Weights of a small self-supervised image encoder.
Model: 32-pixel images, arch convformer, norm layernorm, activation gelu_tanh, moe expert_choice, num experts 32, patch size [2, 2], depths [2, 4, 4], widths [64, 128, 256].
Training: nadamw at rate 0.00082, batches of 256.
Data: trained on regions of photos with short descriptions (Visual Genome), 203450 training examples, 19.9 epochs.
Rows from block 2 of a small self-supervised image encoder, named by matrix and row number. Rows with one number belong to one neuron. Each number is 128 + 24 x the weight over its row's rms, rounded and kept within 0 to 255. All counts start at 0.
Before each neuron's rows are labels from the 100 images, of 14848, where the neuron reaches its highest value: "colour at peak" is the nearest of a few named colours to the mean colour under the peak. Only what is clearly more common there than usual is listed. The data: regions of photos with short descriptions (Visual Genome).
# fc1: MLP up (model.blocks.2.mlp.fc1.weight, 384x128), inputs 0-127
# fc2: MLP down (model.blocks.2.mlp.fc2.weight, 128x384, transposed), outputs 0-127

colour at peak: grey
fc1.275 [109 146 104 133 142 120  78 135 113 113 110 120 118 106  94 109  70  94 128 119 134 101 100 158 141 147 134 129 135 208 135 107  86 136 181 148 127 140 180 107 113 145 138 119 164 157 141 173 135 123  92 118 154 112 112 117 132 140 155 154 144 119 129 107 140  99 144 148 126 130 135 148 157  88 107 146 108 156 133  97 137 113 115 132 116 126 127 139 131 137 103 177  82 125 126 123  80 117 120 118 136 127 137 119 125 140 170 126 116 184 117 104  77 151 156 135 133 164 149 106 138 133 158  81 163 144 138 105]
fc2.275 [111 103 106 109 153  78  98 125  86  68 131 117 135 115  98  99 121 102 129 135 168 102  87 107 119 109 179 168 148 174 151 104 118 136 150 116 156 131 139 126 154 152 151 130 149  99 157 132  89 113 128 122 158  84 145 108 104 121 110 159 122  90 118 170 118 107 158 149 109 146 131 146 119 133 128 112 110 125 133 154 163 154 127 134 104 122 119 176 113 140  80 135 110 166 130  76 109 144 151 137  98 147 118 117 124 140 159 130 141 163 134 119 114 183 123 164 104 119 161 107 131 162 128 115 111 116 122 151]

colour at peak: brown
fc1.96 [116 153 142 125 130 137 134 118 153 122 162 123 114 126 121 159 138 113 162 129 178 101  90 187 109 121 117  73 121 167  92 103 141 127 140 153 163 137 120 152 143 143  45 144 157 126 130 124 116 155 108 138 112 129 122 105 137 109 148 134 148 176 125  69 132 108 135 131 147 161 142  96 150 112 100  99 141 130 135 117 151  95 118 129 125 115 135 121 151 143 166 156 126 102 143 144  82  76 109 168  96 136 123 151 118  59 107 129 103 129 132 142 107  85 151 111 111 146 140 124 139 129 109 154 117 141 140 134]
fc2.96 [119  93 121 144  96 110 113 124 119 179 118 143 179 136 120 103 105  93 136 138 101 108 127  77 151 104 171 169 130 115 151 115 114 132 138 110 103 121 155 125 118 117 145 148 147 174 114 160 162 141  95 132 198 128 125 167 113 122 116 134 126 128 151 146 126 138 157 136 110 119 125 118 155 127 137 137  84 161 116 145  94 117  91 130 127 150 149 167 104 101 134 116 105 115 134 100 132 176  95 133 150 133 146  87  98 137 135 127 126 146  93 103 135 163  63 132 130  99 107  79 129 127 106 140 168 152 104 148]

colour at peak: grey
fc1.148 [156 136 134 106 114 124 134  85 131 116 121  81 121 138 132 164 102 141 135 127 143 124 114 151 144 131 163 167 128 141 149 113 105 123 121 149  65 137 141 149 123 129  93 145 125 159 136 161  54 118 137 125 172 127 163 125 134 135 130 124 118 123 127  66 125 143 144 123 162 145 188 154 118 121  88 132 136  87 137 154 122  98  61 134 145 125 126 117 131 140 139 158  88 171 103 113 109  90 124 156 107 147 125 142 138 155 130  98 108 110 116 130 156 132 133  96 115 116  79 137  75 124 130 132  96 114 129 168]
fc2.148 [141 140 138 124 145 135 107 134 147 120 112 135 106 130 131 116 150 139 120 117 119 149 134  87 133 132  87  72 125 118 119 140 153 182 157  87 164 143 111 147 171  95 160 127 143 128 142  84 141 123 110 116  78 144 131 144  87 101  98 134 168 155 138 141 142 140 117 140  94 158  46 114 104  83 139 125 120 137 112 102 136 148 173 127 121 105 129 125 120 101 103 114 161 116 165 141  85 127 132 118 121 104 135 127 111  99 143 121 119 154 165 178 135  97 131 176 159 138 150 121 160  97 147 123 148  97 144 113]

colour at peak: white
fc1.353 [124 109 126 101 146  95 116 103  89 145 130 122  98 151 105 108  81 127 129 113 126 148 125 188 138 126 107 109 141 151 106  89 108 165 165 146 125 110 147 126 145 125 135 145 157 138  92 133  83 138 118 129 160 130 133 134 105 141  81 135 109 133 148 126 123 116 164 149 118 178 138 121 184 121 118 120 129 124 121 135 112 144 127 111 140 127 118 128 175  82 122 141 150 140 127 103 100 127 150 109 197 123 161 132  92 104 135 120 127 120 136 123 159 109 144 137 132 131 123  66 100 143 104 143 161 210 126  81]
fc2.353 [150 105  91 114 104 132 135 137 143 144 123 103 169 138 129 122 139 120  93 162 149 112 114  79 147 118 107 170 145 124 172 168 147  75 117 136 127 140 145 119 148 130 147 123  98 125 109 135 141 149 123 144 127 143 133 146 156 114 134 111 115 117 175 128 106 156  75 138 181 114 134  99 131 175  95 103 154 115 128 116  97 122 206  82 131 125 148 129 160 121 179 126 103 107 132 136 144 131 130 157 145  89 124 142 125 113 103 111 135 134  60 138 126 144 113 100 131 121 132 160 118  80 128 168 112 114 106 131]

colour at peak: blue
fc1.260 [107 128 124  65 144 139 147  96 128 137 107 192  67 133 127 142 109 135 133 125 145 174 123 147 107 113 102 117 133 135 115 138 105 121 143 122  70 117 141 158 101 111 106 136 152 126 165 160  73 131 136 169 160 180 147 158 123  98 106 101 168 126 140 124 125 100 151 134 117 132 105 134 147  77 106  74 145 103 135 146 134 119 125 132 102 164 120 106 123 109 151 143 110 108 137 166 115 153 148 126 136 131 142 127 104 131 112 123 155 112 130 127 154 126 171 118 117 120 137 150 115 151  61 167 135 124 156 116]
fc2.260 [145 116 129 146 128 151 163 111 136  70 116 123  84 123 133  94 130 123 152 151 152 136 118 135  79  93 131 125 123 137 126 152 136 133 147 180 115 108 137 162 135 112 129 139 132 130 146 116  65 133 117 152 127 134 160 121 115 111 162 140 127 120 106  73 131 104 151 127  75 151 127 142 125 114 123 102 138 102  99 132 201  84 117 165  83 132 132 126  88 164 143 129 131 125 130 178 125 118 146 104 125 150 106 108 121 154 156 137 115 122 139 108 137 138 165 123 130 143 157 128  83 189 109 110 152  77 148 140]

colour at peak: grey
fc1.350 [174 112 123 136 126 151 120  99 137 103  72 130 119 140 104 136  89  84 130 118 162 108 123 108 167 149 178 149 125 124 130 134 130 112 128 124 119 147 124 112 138  94 105 127 142 166 125 142 119 110 139 138 192 145  84  93 174 131 150 103 104 102 132  79 120 133 133 145 108 109 160 136 156 125 141 135 109 118 135 144 173 105 115 144 127 103 125 113 106 159  93 128 177 146 141 133 116 150  57 164 195 106 132 151 127 140 133 120 132 141  92 117 155 127 116 116 138 113 108 128  95 138  91 148 134 114 164 100]
fc2.350 [130 128 157 147 120 138 153 133 128 121 140 127  88 136 142 147 177 160 118 121 140 103 124 130 123 108 146 122 138 148  95 105 142 124 132 100 154 147 126 138 148 123 157 119 127  85 140 132 146 113 132 142 117 142 162 161 138  58  98 171 169 115  75 160 117 106 153 135 112 132  73 125 135 113 146 102 121 117 136 151  84 161 150 124 121 117 123 134  77 139 173  78 128 123 126 119 139 128 146 151  60 120 135 102 132 108 165 138 161 130 181  94 126 132 117 106 127 120 104 126  80  94  91 161 119  93 112 128]

colour at peak: brown
fc1.57 [135 160 143 144 124  88  91  94 162 117 157 119 108 122 130 168 149 125 133 121 193 102 106 118 109 113 137  94 115 150  96 103 122 135 156 124 171 144 134 158 144 122  90 128 180 128 129  77 117 125 111 114 128 139  99 131 162 111 146 109 120 158  99  85 146 136 125 139 159 113 128 135  99 106 112 101 113 146 141 110 179  94 109 170 110 150  98 130 110 174 145 147 137 118 135  87  93  78  95 129 107 129 145 150 151  94 116 127 118 151  92 116 137 113 102 133 123 127 112 111 160 119  71 151 142 114 151 148]
fc2.57 [ 95  74  98 105 121 137 108 119 112 150  92 162 196 133 101 137  83  97 105 125 126 145 125 116 143 125 136 121 145 109 172 136 106 139 146 123  82 123 162  90 121  96 148 162 128 163 159 140 133 120 121 157 203 106 156 110 101 155  97 141 123 104 147 155 106 123 140 137 109 163 149 146 116 102 135 146 119 152 133 127  87 128 128  99 142 125 161 104 106  99 115 166 105 131 146  91 133 172 135 117 149 148 133  95 119 142 150 141 137 131 118 110 121  80 125 156 143 130 126  97 158 130 125 106 112 166  90 112]

colour at peak: black
fc1.311 [141 123 120  96 103 105 154 110 109 129 106 151 140 150 129 117 160 165 129 107 138 146 109 143 114  81  91 119 143 150 111 124 140 137 123 141 188 136 149 106 113 149 138 146 163 139 144 128 130 187 121 173 141 123 151 125 175 101  98 145 171 183 114 155 118 113 115 134 129 156  67 100  94  99 113  70 114 144 105 139 144 118  97 146 109 148 113 151  48 146 148 125  76 111 134 121 134 147 116 111 146 130 153 162 139 153 132 120 144 118 110 139 104 123 125 136  97 115 118 124 154 116 110 148 124 129 154 157]
fc2.311 [155 107 119 101 120 157 124 117 132 148 124 157 141 136 139 102 110 112 152 104 127 118 120 177 163 165 113 105 130 132  82 118 108  99 108  89 130 126 148 123 108 110 126 115  93 118 102  89 138 138 142 117 116 120 159 100 144 136 162 106 124  93 142 106 130 114 138 129  88 104 160 127 137 183 155 145 137 138 153 156 137 142 122 121 109 168 111 165 162 112 118  81  99 133 153 129 151 167 198  78 134 145 100  97 142 161 105  97  66 109 137 110 164 146 147 139 146 108 123 141 103 160 140 120 112 134 139  85]

colour at peak: blue
fc1.129 [124 161  71  74 176 114 118  95 123 175 127 168 119 124  81 139  93 116 137  99 134 139  98 115 124 147 107 140 136 143 105 138 135 132 135  92 147 128 168 120 117 152 147 149 129 169 168 113 165 158 102 167 136 106 115 130 108 139 110  86 137 131 168 118 127  71 144 153 124 133 113 134 102 108  99 109 174 137 120 112 132 131 117 134 135 127  92 113 115 150 103 132 127  96 129 149 122 160 136 132 178 127 127 140 134 126 152  78 113 109 114 169 109 102 150 179 100 122 132 130 168  83 131 135 140 127 163 121]
fc2.129 [101  89 128 129 126 155 158 107 124 168 137  94 124 140 155 132 127 115 140 141 122 117 133 101 131 116 127 123 151 108  96  99 136 141 104 131 122 117 145 145 123 158 150 149 108 164 107 177 173 104 122 116 111 139 110 160 154 162 131 154 157 168  97 172 127 123 122 127 140 126 123 101 146 148 153 140 121 118 126 140 123 130 143 137  76 113 145 160 102 157 146  78 120  84 157 108 160 147 111  91 105  88  88 170 101 152 143 114 136  85 160 105  96 164  80 120 132 156 134  93 101  95 135 101 125  84 159 121]

colour at peak: grey
fc1.367 [133 137 134 159 137 116 102 103 133 120 139 116 147 147  82 120  78 104 135  98 125 120 124  85 148 151 169 128 140 160 103  75  97 143 138 105  99 143 143 163 131 107  82 133 146 160 113 177  93 148 129 122 160 125 101 152 130 191 137 102 100 153 119 131 109 133 127 160 117 141 140 113  98  78 132 115  79 127 165 128 157 113  98 133 114 122 121 168 148 144 110 147  89 135 135 113 104 119  90 173 122 126 153 134 134 155 154 110 135 153 126 118 136 157  95 124 126 137 121  90  97 153  99 138  93 108 166 145]
fc2.367 [145 121 112 127 149 129 101 117 157  86 107 116  87 131 146 124 139 165 127 136 159 181 111 108 121 152  57  86 116 120 113 167 139 123 132 106 139 114 113  92 135  86 161 120  97 112 125 103 131  88 133 113  62 111 160 113 111  91 107 120 157  87 116 130 130 129 130 134 137 130 122 152 110 158 142 123 150 107 148 117 127 177 159 138 159 116 142 126 147 138 133 117 169 129 151 142  80 114 159 110 138 130 136  78 145 127 137 123 155 144 155 174 135  69 143 146 158 118 118 173 147 138 155 103 136 141 125 133]

colour at peak: pink
fc1.68 [116 152  72  77 158 149 113  98  97 160 142 140 132 135  79 148 127 114 124 110 112 136 127 137 137 175 117 142 154 134 143 120 116 115 112 117  74 126 148 144 102  96  95 141 126 133 118 189 105 129 126 125 127 178 133 125 147 137 105  77 135 121 127  94 103 146 101 132 112 147 168 133 142 129 129 121 160 106 128 131 135 117 145 127 120 140 111 115 145 132 114 153 143 137 156  93 130 176 115 149 131 101 132 192  79 122  92  49 139 113 103 170 127 146 115 127 130 142 142 124 104  98 119 150 126 176 137 137]
fc2.68 [ 74 120 155 131 102 144 115 140  88  95 151 119 126 108 103 123 147 103 113 161 148 144 138 155 113 118  75 137 140 153 152  89  69 170 142 140 128 124 128 133 160 149 104 127 142 106 165 120 167 117 125 162 140 111 105 146 139 140 124 145 106 134  70 175 141 110 115 127 162 134 138 147 121 119 122 144 132 144 137 116 124 112 103 120 108 126 133 143 125  93 131 114 145 141  90  76 129 142 145 110  95 144 117 118 157 153 148 215 128 127 165 110 137 146 124 152 102 145 121 132 185 132 122  66 133 137 117 109]

colour at peak: pink; white
fc1.200 [144 168  84  85 166 107 105 129  85 119 151 161 127 129  83 130 127 127 130 101 154 120  94 141 133 147 136 112 135 172 145  87  92 153 147 153 110 136 169 123 104 104  78 162 162 169 134 100  77 140 123 109 162 160 117 136 136 127 107 113 156 118 168 117 114 109 109 159 136 151 112 143 121 114 129  91 144 124  95 116 138 111 121 122 126 163  85 112 136 119 105 176 123 116 160  86  88 162 100 129 145 129 160 128 115 127 150 103 139 157 123 165 121 124  97 129 127 138 109 106 152 124 116 129 159 158 136 163]
fc2.200 [139 143 137 133 125 112 116 167 111  95 132 148 138 132 125 110 148 126 129 136 104 126 161 145 147 132 162 136 102 120 155 104  83 111 117 136 105 112  79  98 107 112 117  85 113  92 151 125  88 151 184 117 122 119 155 138 177  61 126  84 153 136 141 139 109 150 144 107 130 116  97 141 107 139 149 122 106 131 110 142 132 135  99 108 134 105 163 158 144  88 131 140 134 173 122 121 117 149 100 168 113 138 117  79 150 174  96 108 115 152 141 142 145 155 125 131 123 122 167 173 126 110 184 130  91 132  89 151]

colour at peak: white
fc1.373 [143 204 139 149 138 111  94 119 133 143 140 126 125 139  90 147 113 147 129 105 119 104  99 141 131 168 101 110 141 195 118 138  99 134 184 120 117 140 203 158 112 133 129 139 145 125 104 152 143 114 131 133 124 137 135 136 109 127 127 120 139 137 109 115 122 104 107 151 125 123 119 155 119 113 118 135 149 119  98  45 107 104 107 133 144 104 132  91 134 114 139 166 126 104 112 181  74 106 143 123 107 103 171 130 131 146 107 125 114 133 146 139  65  92 140 131 117 126 140 129 109  77 116 122 138 122 155 115]
fc2.373 [100 160 144 133 165  86  98 136 115 115 126 138 137 134  95 135 151 128 167  53 123 129 132 162 161 155 179 102 132 152 140  94  94 120 161  91 172 127 156 153 107 129  86 135 133 114 123 124 135 117 153 100 113 125 128  99 109 136  98 167 133 123 104 104 123 135 144 136 131 120 110 150 105  82 157 152 120 141 120 106 168 124 112 126 143 162  90 132 135 164 127 127 111 138 122 119 118 114 131 114 117 169 160 135 124 175 104 117 100 163 148 182 116  87  90 163 109 112 119  85  91 147 132 141 122 113 149 130]

colour at peak: brown
fc1.231 [118 141 106 130 106 157 121 128 114 106 149  89 125 101 102 121 151 151 147 111 158 156  95 152 104 131 156 111 113 140  99 116 129 163 123 119 139 160 120 127 131 142  62 114 136 117  85 160 124 156 132 131 122 158 150 144 146 173 122 136 112 165 171 172 132 102 110 132 144 148 112  88 160 127 140 106 129 148 115 102  85 111 157 155 132 124 121 187 131 149 153 124 106  89 134 126 116 148 154 134 104 124 146 176  98 120  89  97 125 178 114 183  92 103 132 121 183 127 107 109 114 101 126 133 132 111 129  95]
fc2.231 [153  92 103 139 115 121 128 114 161 179 101 160 127 124 148 118 117 114 141 134 110 108 119  69 117 140 177 145 119 107 170 164 102  91 152 128  92 148 159  96 157 117 192 153 136 194 131 140 114 125  87 152 183 111 149 140 132  97 124 105 113 113 147 111 142 170 144 118 140 144 122 124 101 112 135 130  76 151 114 134 137 104 121 124 121 153 168 141 146 113 137 146  86  98 147 130 125 132 114 157 149 110 128  77 111 116 127 140 130 122 114 114 114 118 105 138 148 112 108  71 134 110 136 132 144 127  90 155]

colour at peak: grey
fc1.290 [126 115 178 138 105 135 131 143  69 116 106 155 163 154  80 121 105 139 139  97 110 123 120 133  95 131  76 101  78 105 121 113 114 109 102 131 119 130 151 123 104 174 132 131 147 126 142 122 166  65 122 103 158 129 135 141 116 122 173 103 124 129 165 130 115 164 104 124 132 107 119 144 115  99 141 132 157 119  95 188 100  96 102 137  79 146 135 110 158 143 119 110 107 145 120 107 150 112 148 160 155 116 161 143 151 108 146 132  80  91 139 105  97 139  99 118 155 164 128 102 142 130 122 136 110 142 125 155]
fc2.290 [101 112  98 117 117 163 141 142 153 105 145  98 162 135 146 129 127 135 128 158 133 102 129 106 100 149 107 129 132 156 123 139  72 170 128 101 149 116 134 142 110 151 140 101 142 124 149 142 121 159  89 120 102 111 107 130  82 143 140 125 112 100 148  98 135 142 162 149 115  99  85 133 129 181 170 113 109 134 103 144  93  88 161 106 107 168 133 133 156 147 132 163 141 158 124 110 158 130 111 163 169 160 107 107 128 123  98 123 142 105 151 134 158 107 147 110 105 115 132 144 139 155 153  76 122  58 140 171]

colour at peak: brown
fc1.379 [ 85 117 136 125 101 119  91 112 129 179 124 102 132 120 128  99 145 101 122 128 142 128  93 101 153 121 110 126 128 142 139 151 128  85 136 111 123 163 151 153 145 130 101 117 133 152 138 127 123  91 111 136 102 140  82 145 164 140 114 111 117 117 130 107 124 154 103 129 147 120 130 147 192 101 151 128 163 141 188 132 172 142 136 112 132 153  80 125 129 149 127 131 182 103 113 148 118 131  83 172 142 146 114 198 145  85 103 138 130 121 118 193 121 111 122 123 140 139  76 117  95 132 124 141 107 119 129  90]
fc2.379 [153 105 112 120 103 111 147 126 136 130 109 154 114 128 104 137 124 132 120 129 123 108 132 122  96 171 166  99 136 109 183 138 134 124 143 139 100 141 139  74 184  80 166 178 126 132 144  89  86 150 127 156 166 101 176 101 117  83 170 149  79 127 106 157 121 144  98 135 102 140 113 124 108 115 149 123 122 141 134 121 115  84 120 101 140 137 142 160 125 127 131 181  80 132 126  97 113 121 125 150 127 106 152 105 116 133 191 138 136 119 139 118 125 113 137 141 128 111 112  83 157 123 158 126 130 144  89 146]

colour at peak: black
fc1.183 [109 135 137 116 140 161 121  68 118 156 163 104 129 117 124  98 155 106 108 110 141 184 102 118  97 134 117 125 131 152 133 141 131 135 150 177 128 155 137 133 145 135  95 136 145 127 155 127  99 139 119 154 121 147  99 127 109 179  88 142 123 175 130 104 143 130 107 145 160 142 119 144 130 106 109 112 162 111 138 119 161  71 104 142 124  98 124 110 100 147 119 134 106 136 133 147 115  90 142 129 146 126 120 173 155 106  96  95 152 120 139 156 104 111 163 135 144 122  77 103 109 108  67 139 112  92 177 180]
fc2.183 [139 107 112 157 110 152 133 143 148 127  86 159 169 140  93  98 101 118 159 108 114 114 137 148 154 139  94  88 142 119 129  99 136 168 103 158 188 120 132 140 131 100 112 137 126 131 109  76 155 168 133 108 143 146  87 133  89 110 108 168 134 132 119 129 104 136  75 147 102 108  84 114 157  94 139 111 108 136 109 130 100 129 163 122 153 153 116 146 141 102 118  80 137 141 153 144 126 128 116 180  95 135 178 123  91 139 149 131 110 152 142  88 151 100  85 129 127 122 149 127 133 131 131 119 172 147 112 131]

colour at peak: white
fc1.105 [174 130 111  91 160 120 148  95 141 111 167 173 156 132 105 142 111 119  92 100 162  73 100 136 126 130 143  82 146 136 133 108 130 135 129 151 127 114 129 121 110 124 126 193 129 149 110  82 105 171 125 115 154 123 104 123 135 101 161 128 188 142 158 116 135 123 100 140 141 148  85 125 155 155 106 114 107 109 139 121 138  71 133 131 133 117 104 104 141 117 139 150 103  86 195 139 129 116 120 132 118 130 132 125 130 129 138  99 128 128 116 104 129 108 102 110 164 145 108 134 141 106 102 128 138 188 155 172]
fc2.105 [149 151 147 126 110 173 180 157 104  86 107 124 151 100 117 163 127 120 138 154 153  77 128 134 155 164 135 138 126 125 129 112 110 111 100 138 120 158  89 138 166 144 130  96 108 111  88 118 114 115 131 107  80 119 122 131 119 116 164 160 106 106  97 148 149 126  95 122 135 105 150 146 104 126 123 116 140 117 152 129 154 164 153 123 120 132 128 154 153 155 137 108 112 133  92  88 156 112 127 127  82 128 114 114 136 125 128 206 116 165 139  97 135 144 141  83 148 168 101 154 100 167 127 149  81 150 109 132]

colour at peak: black
fc1.247 [137 111 104 124 130 125 110 125 132 106 105 110 125 106 107 121 123 154 144 126 180 126  98 174 108 116 106  96 108 170 115 114 134 168 161 185 164 150 160 130 109 125  82 118 207 138 139 117  74 135 110 134 133 176 131 151 124 126 127 117 187 105 148  98 127 128  99 125 141 146 122 119 152 108 112  67 148 139 119 125 145 126 117 135 121 130 109 136 117  91 105 161 153 124 135 155  84 115 106 127 148 136 155 153 114  83 149 117 115 167 116 145 139 120 133 112 185 141 116  94 120 128  87 110 144 121 134 121]
fc2.247 [141 122 159 172 136 119 144 167 123  79 122 115 108 133 134 120 153 131 127 137 118 127 160 160 155  93 136 114 114 126 140  71 132 142 117 155 123 124  77 156  97  97  85  77  99  63 141 108 113 126 171 100  86 136 146  95 123 127 139 130 134 124 105  90 126 145 146  77 124  93 119 131 142 139 160 140 114 115  96 139 165 127 122 106 134 128 138 115 138 139 119 122 178 179 131 129 146 125 151 132 123 151 120 116 124 142 102 146  82 152 157 147 127 127 155 123 142 141 187 169  82 133 157 139 109 118 112 123]

colour at peak: grey
fc1.85 [175 125 116 129 140 101 143 121 136 119 104 142 134 130 132 137 171  98 105 138 153 111 106 104 146 162 117 159 145 131 116 103 142 125 141 166 150 160 142 133 138 122 130 126 143 144  81  60 113  90 113 115 125 135  89 108 129 154 130 158 162 117  89 107 140 143  90 135 105 173 127 105 153 101 145 130 123 132  62 136 114 133 157 122 100 179 110  99 112 117  87  96  92 118 120 139 148 117 140 142 143  82 108 108  87 125 151 176 136 145 168 120 126 126  99 158 161 120 143 111 154 135 129  82 156 101 145 129]
fc2.85 [113  95 106 133 127 165 129 107 130 169  70 151  92 132 117 110  89 146 113 145 132 150  93 138  86 124 115 108 128 180 131  91 108 112 130 129  96 144 154  63 150 105 173 127 118 147 153 158 119 145 116 162  97 141 137 104 189 110  90  82 127 115 127 127 132 107 145 139 126 121 121 156  68 111 130 111 155 105 152 118 135 159 137 138 136 123 155 162 180 134 168 150 184 122 107 123 123 140 128 145 149 142 146 126 157 126 150 137 136 111 117 136 126 104 141 103  93 131 116 157 131 137 123 102 107 166 128 125]

colour at peak: black
fc1.93 [121 138  88  46 154 111  91  91 135 160 148 163 146 118 100 136 136 123  99 130 150 174  83 154 104 144 151 140 144 147 112 146 121 135 124 119 164 147 157 117 142 158 143 148 121 140 144  80 141 151 134 164 145 158 120 156 114 118 127 104 119 141 131 110 113 109 168 157 146 128 165 142  94 113 104 121 169 116 169 134 124  90 103 122 161 124 126 120 115 168  83 125 114  85 139 147 122 132 121 161 159 108 124 130 177 120 112  98 129 117 107 186 122 116 122 122 113 111  96  94 150  93 136 141 111 152 130 117]
fc2.93 [169 110  84 128 134 180 144 133 140 112 112 137 103 128 141 141 139 149 165 124 118 130  98 118 144 131 143 142 144 136 119 114 145 130  92 136 150 134 139 123 114 140 105 123 120  97  97 134 112 142 133 121  99 146  96 143 101 127 166 145 134 130  94 127 119 140  64 129 147 104 146 108 134 169 114 129 153 105 131 149 146 130 164 136  96 118 127 168 158 139 135 101 132 125 158 143 142 124  75 139 124 103 119 189  84 140  83 109  97  59 117 148 124 140  82 136  92 169 156 135  58 111 148 145 149 122 142 157]

colour at peak: brown
fc1.211 [120 134 124 159 164  96 143  77 148 101 157 127  92 114 114 167 119 134 166 127 175  94 109 171 125 132  97  54 120 150 105 110 129 146 130 123 164 115 134 176 147 147  66 144 133 120 114 136 113 146 105 135 105 135 125 109 164 112 152 108 125 163 100  56 150 116 156 136 120 141 127  84 169 106 115 126 123 107 136 126 148 100 124 144 112 131 148 137 164 147 156 127 105  94 151 146 104  94 105 185 124 123 121 134 118  90 105 118 120 137 118 129 114 118 154 142 131 153 147 142 137 141 110 164 126 125 133 134]
fc2.211 [102  80 140 156  81 118 128 137 137 177 146 135 144 128 146 101 169 114 122 156 117 138 129  81  98  78 167 153 115 110 110 138 116 149 140 136 104 149 129  91 137 124 157 141 141 153 136 148 139  97 106 147 191 143 151 178 127  86 138 135 151 119 117 177 135 129 161 114 129 145  91 118 110 143 124 127  94 147  95 140 107 112 108 129 120 151 153 145 104 116 161 122 154 104 131 117 136 161 144 112  97 152 132  86 113 130 138 150 128 124  94  89 114 153  92 113 121 105 117  96 131 116  83 109 119 178 103 165]

colour at peak: grey
fc1.278 [150 125 123 119 146 148 121  89 139 161 144 125 115 133 101  80 169 117  93 118 140 138 100 111 155 157  65 145 145 139 140 134 121 104 135 143 123 135 147 144 105 128 129 139  99 138 114 115 114  76 113 149  81 126 144 110  97 158 137 158 134  87 145  66 129 146  84 134 136 163 156 152 206 120  99 151 154 105  95 134 128 112 117 113 123 163 121 131 150 107 108  96 113 145 153 154 135 109 160 137 153 143  93 127 113 138 132 112 138 129 142 182  94 135 164  94 129 142 114 139  86 143 146 104 127 132 126 165]
fc2.278 [ 88 138 125  92 128 119 122 128  81 120 112 141 155 134 102 135 106 145 143 161 150 145 145  98 137 124 140 140 138 133 131 118 101 141 131 125  79 133 127 131 143 148 161  88 139 128 180 146 154 137 123 156 107 121 120 158 127 122  74  99 136 135 133 193 136 120 155 129 128 141 136 145  69 106 149 112 143 112 157 118 119 169 112 128 102 110 153 144 100 107 110 137 132 114  97 107 133 178  95 112 157 120  88  95 113 153 139 184 118 138 181 138 133 145 162 133 108 142 125 106 132 138 168  93  98 117 118  60]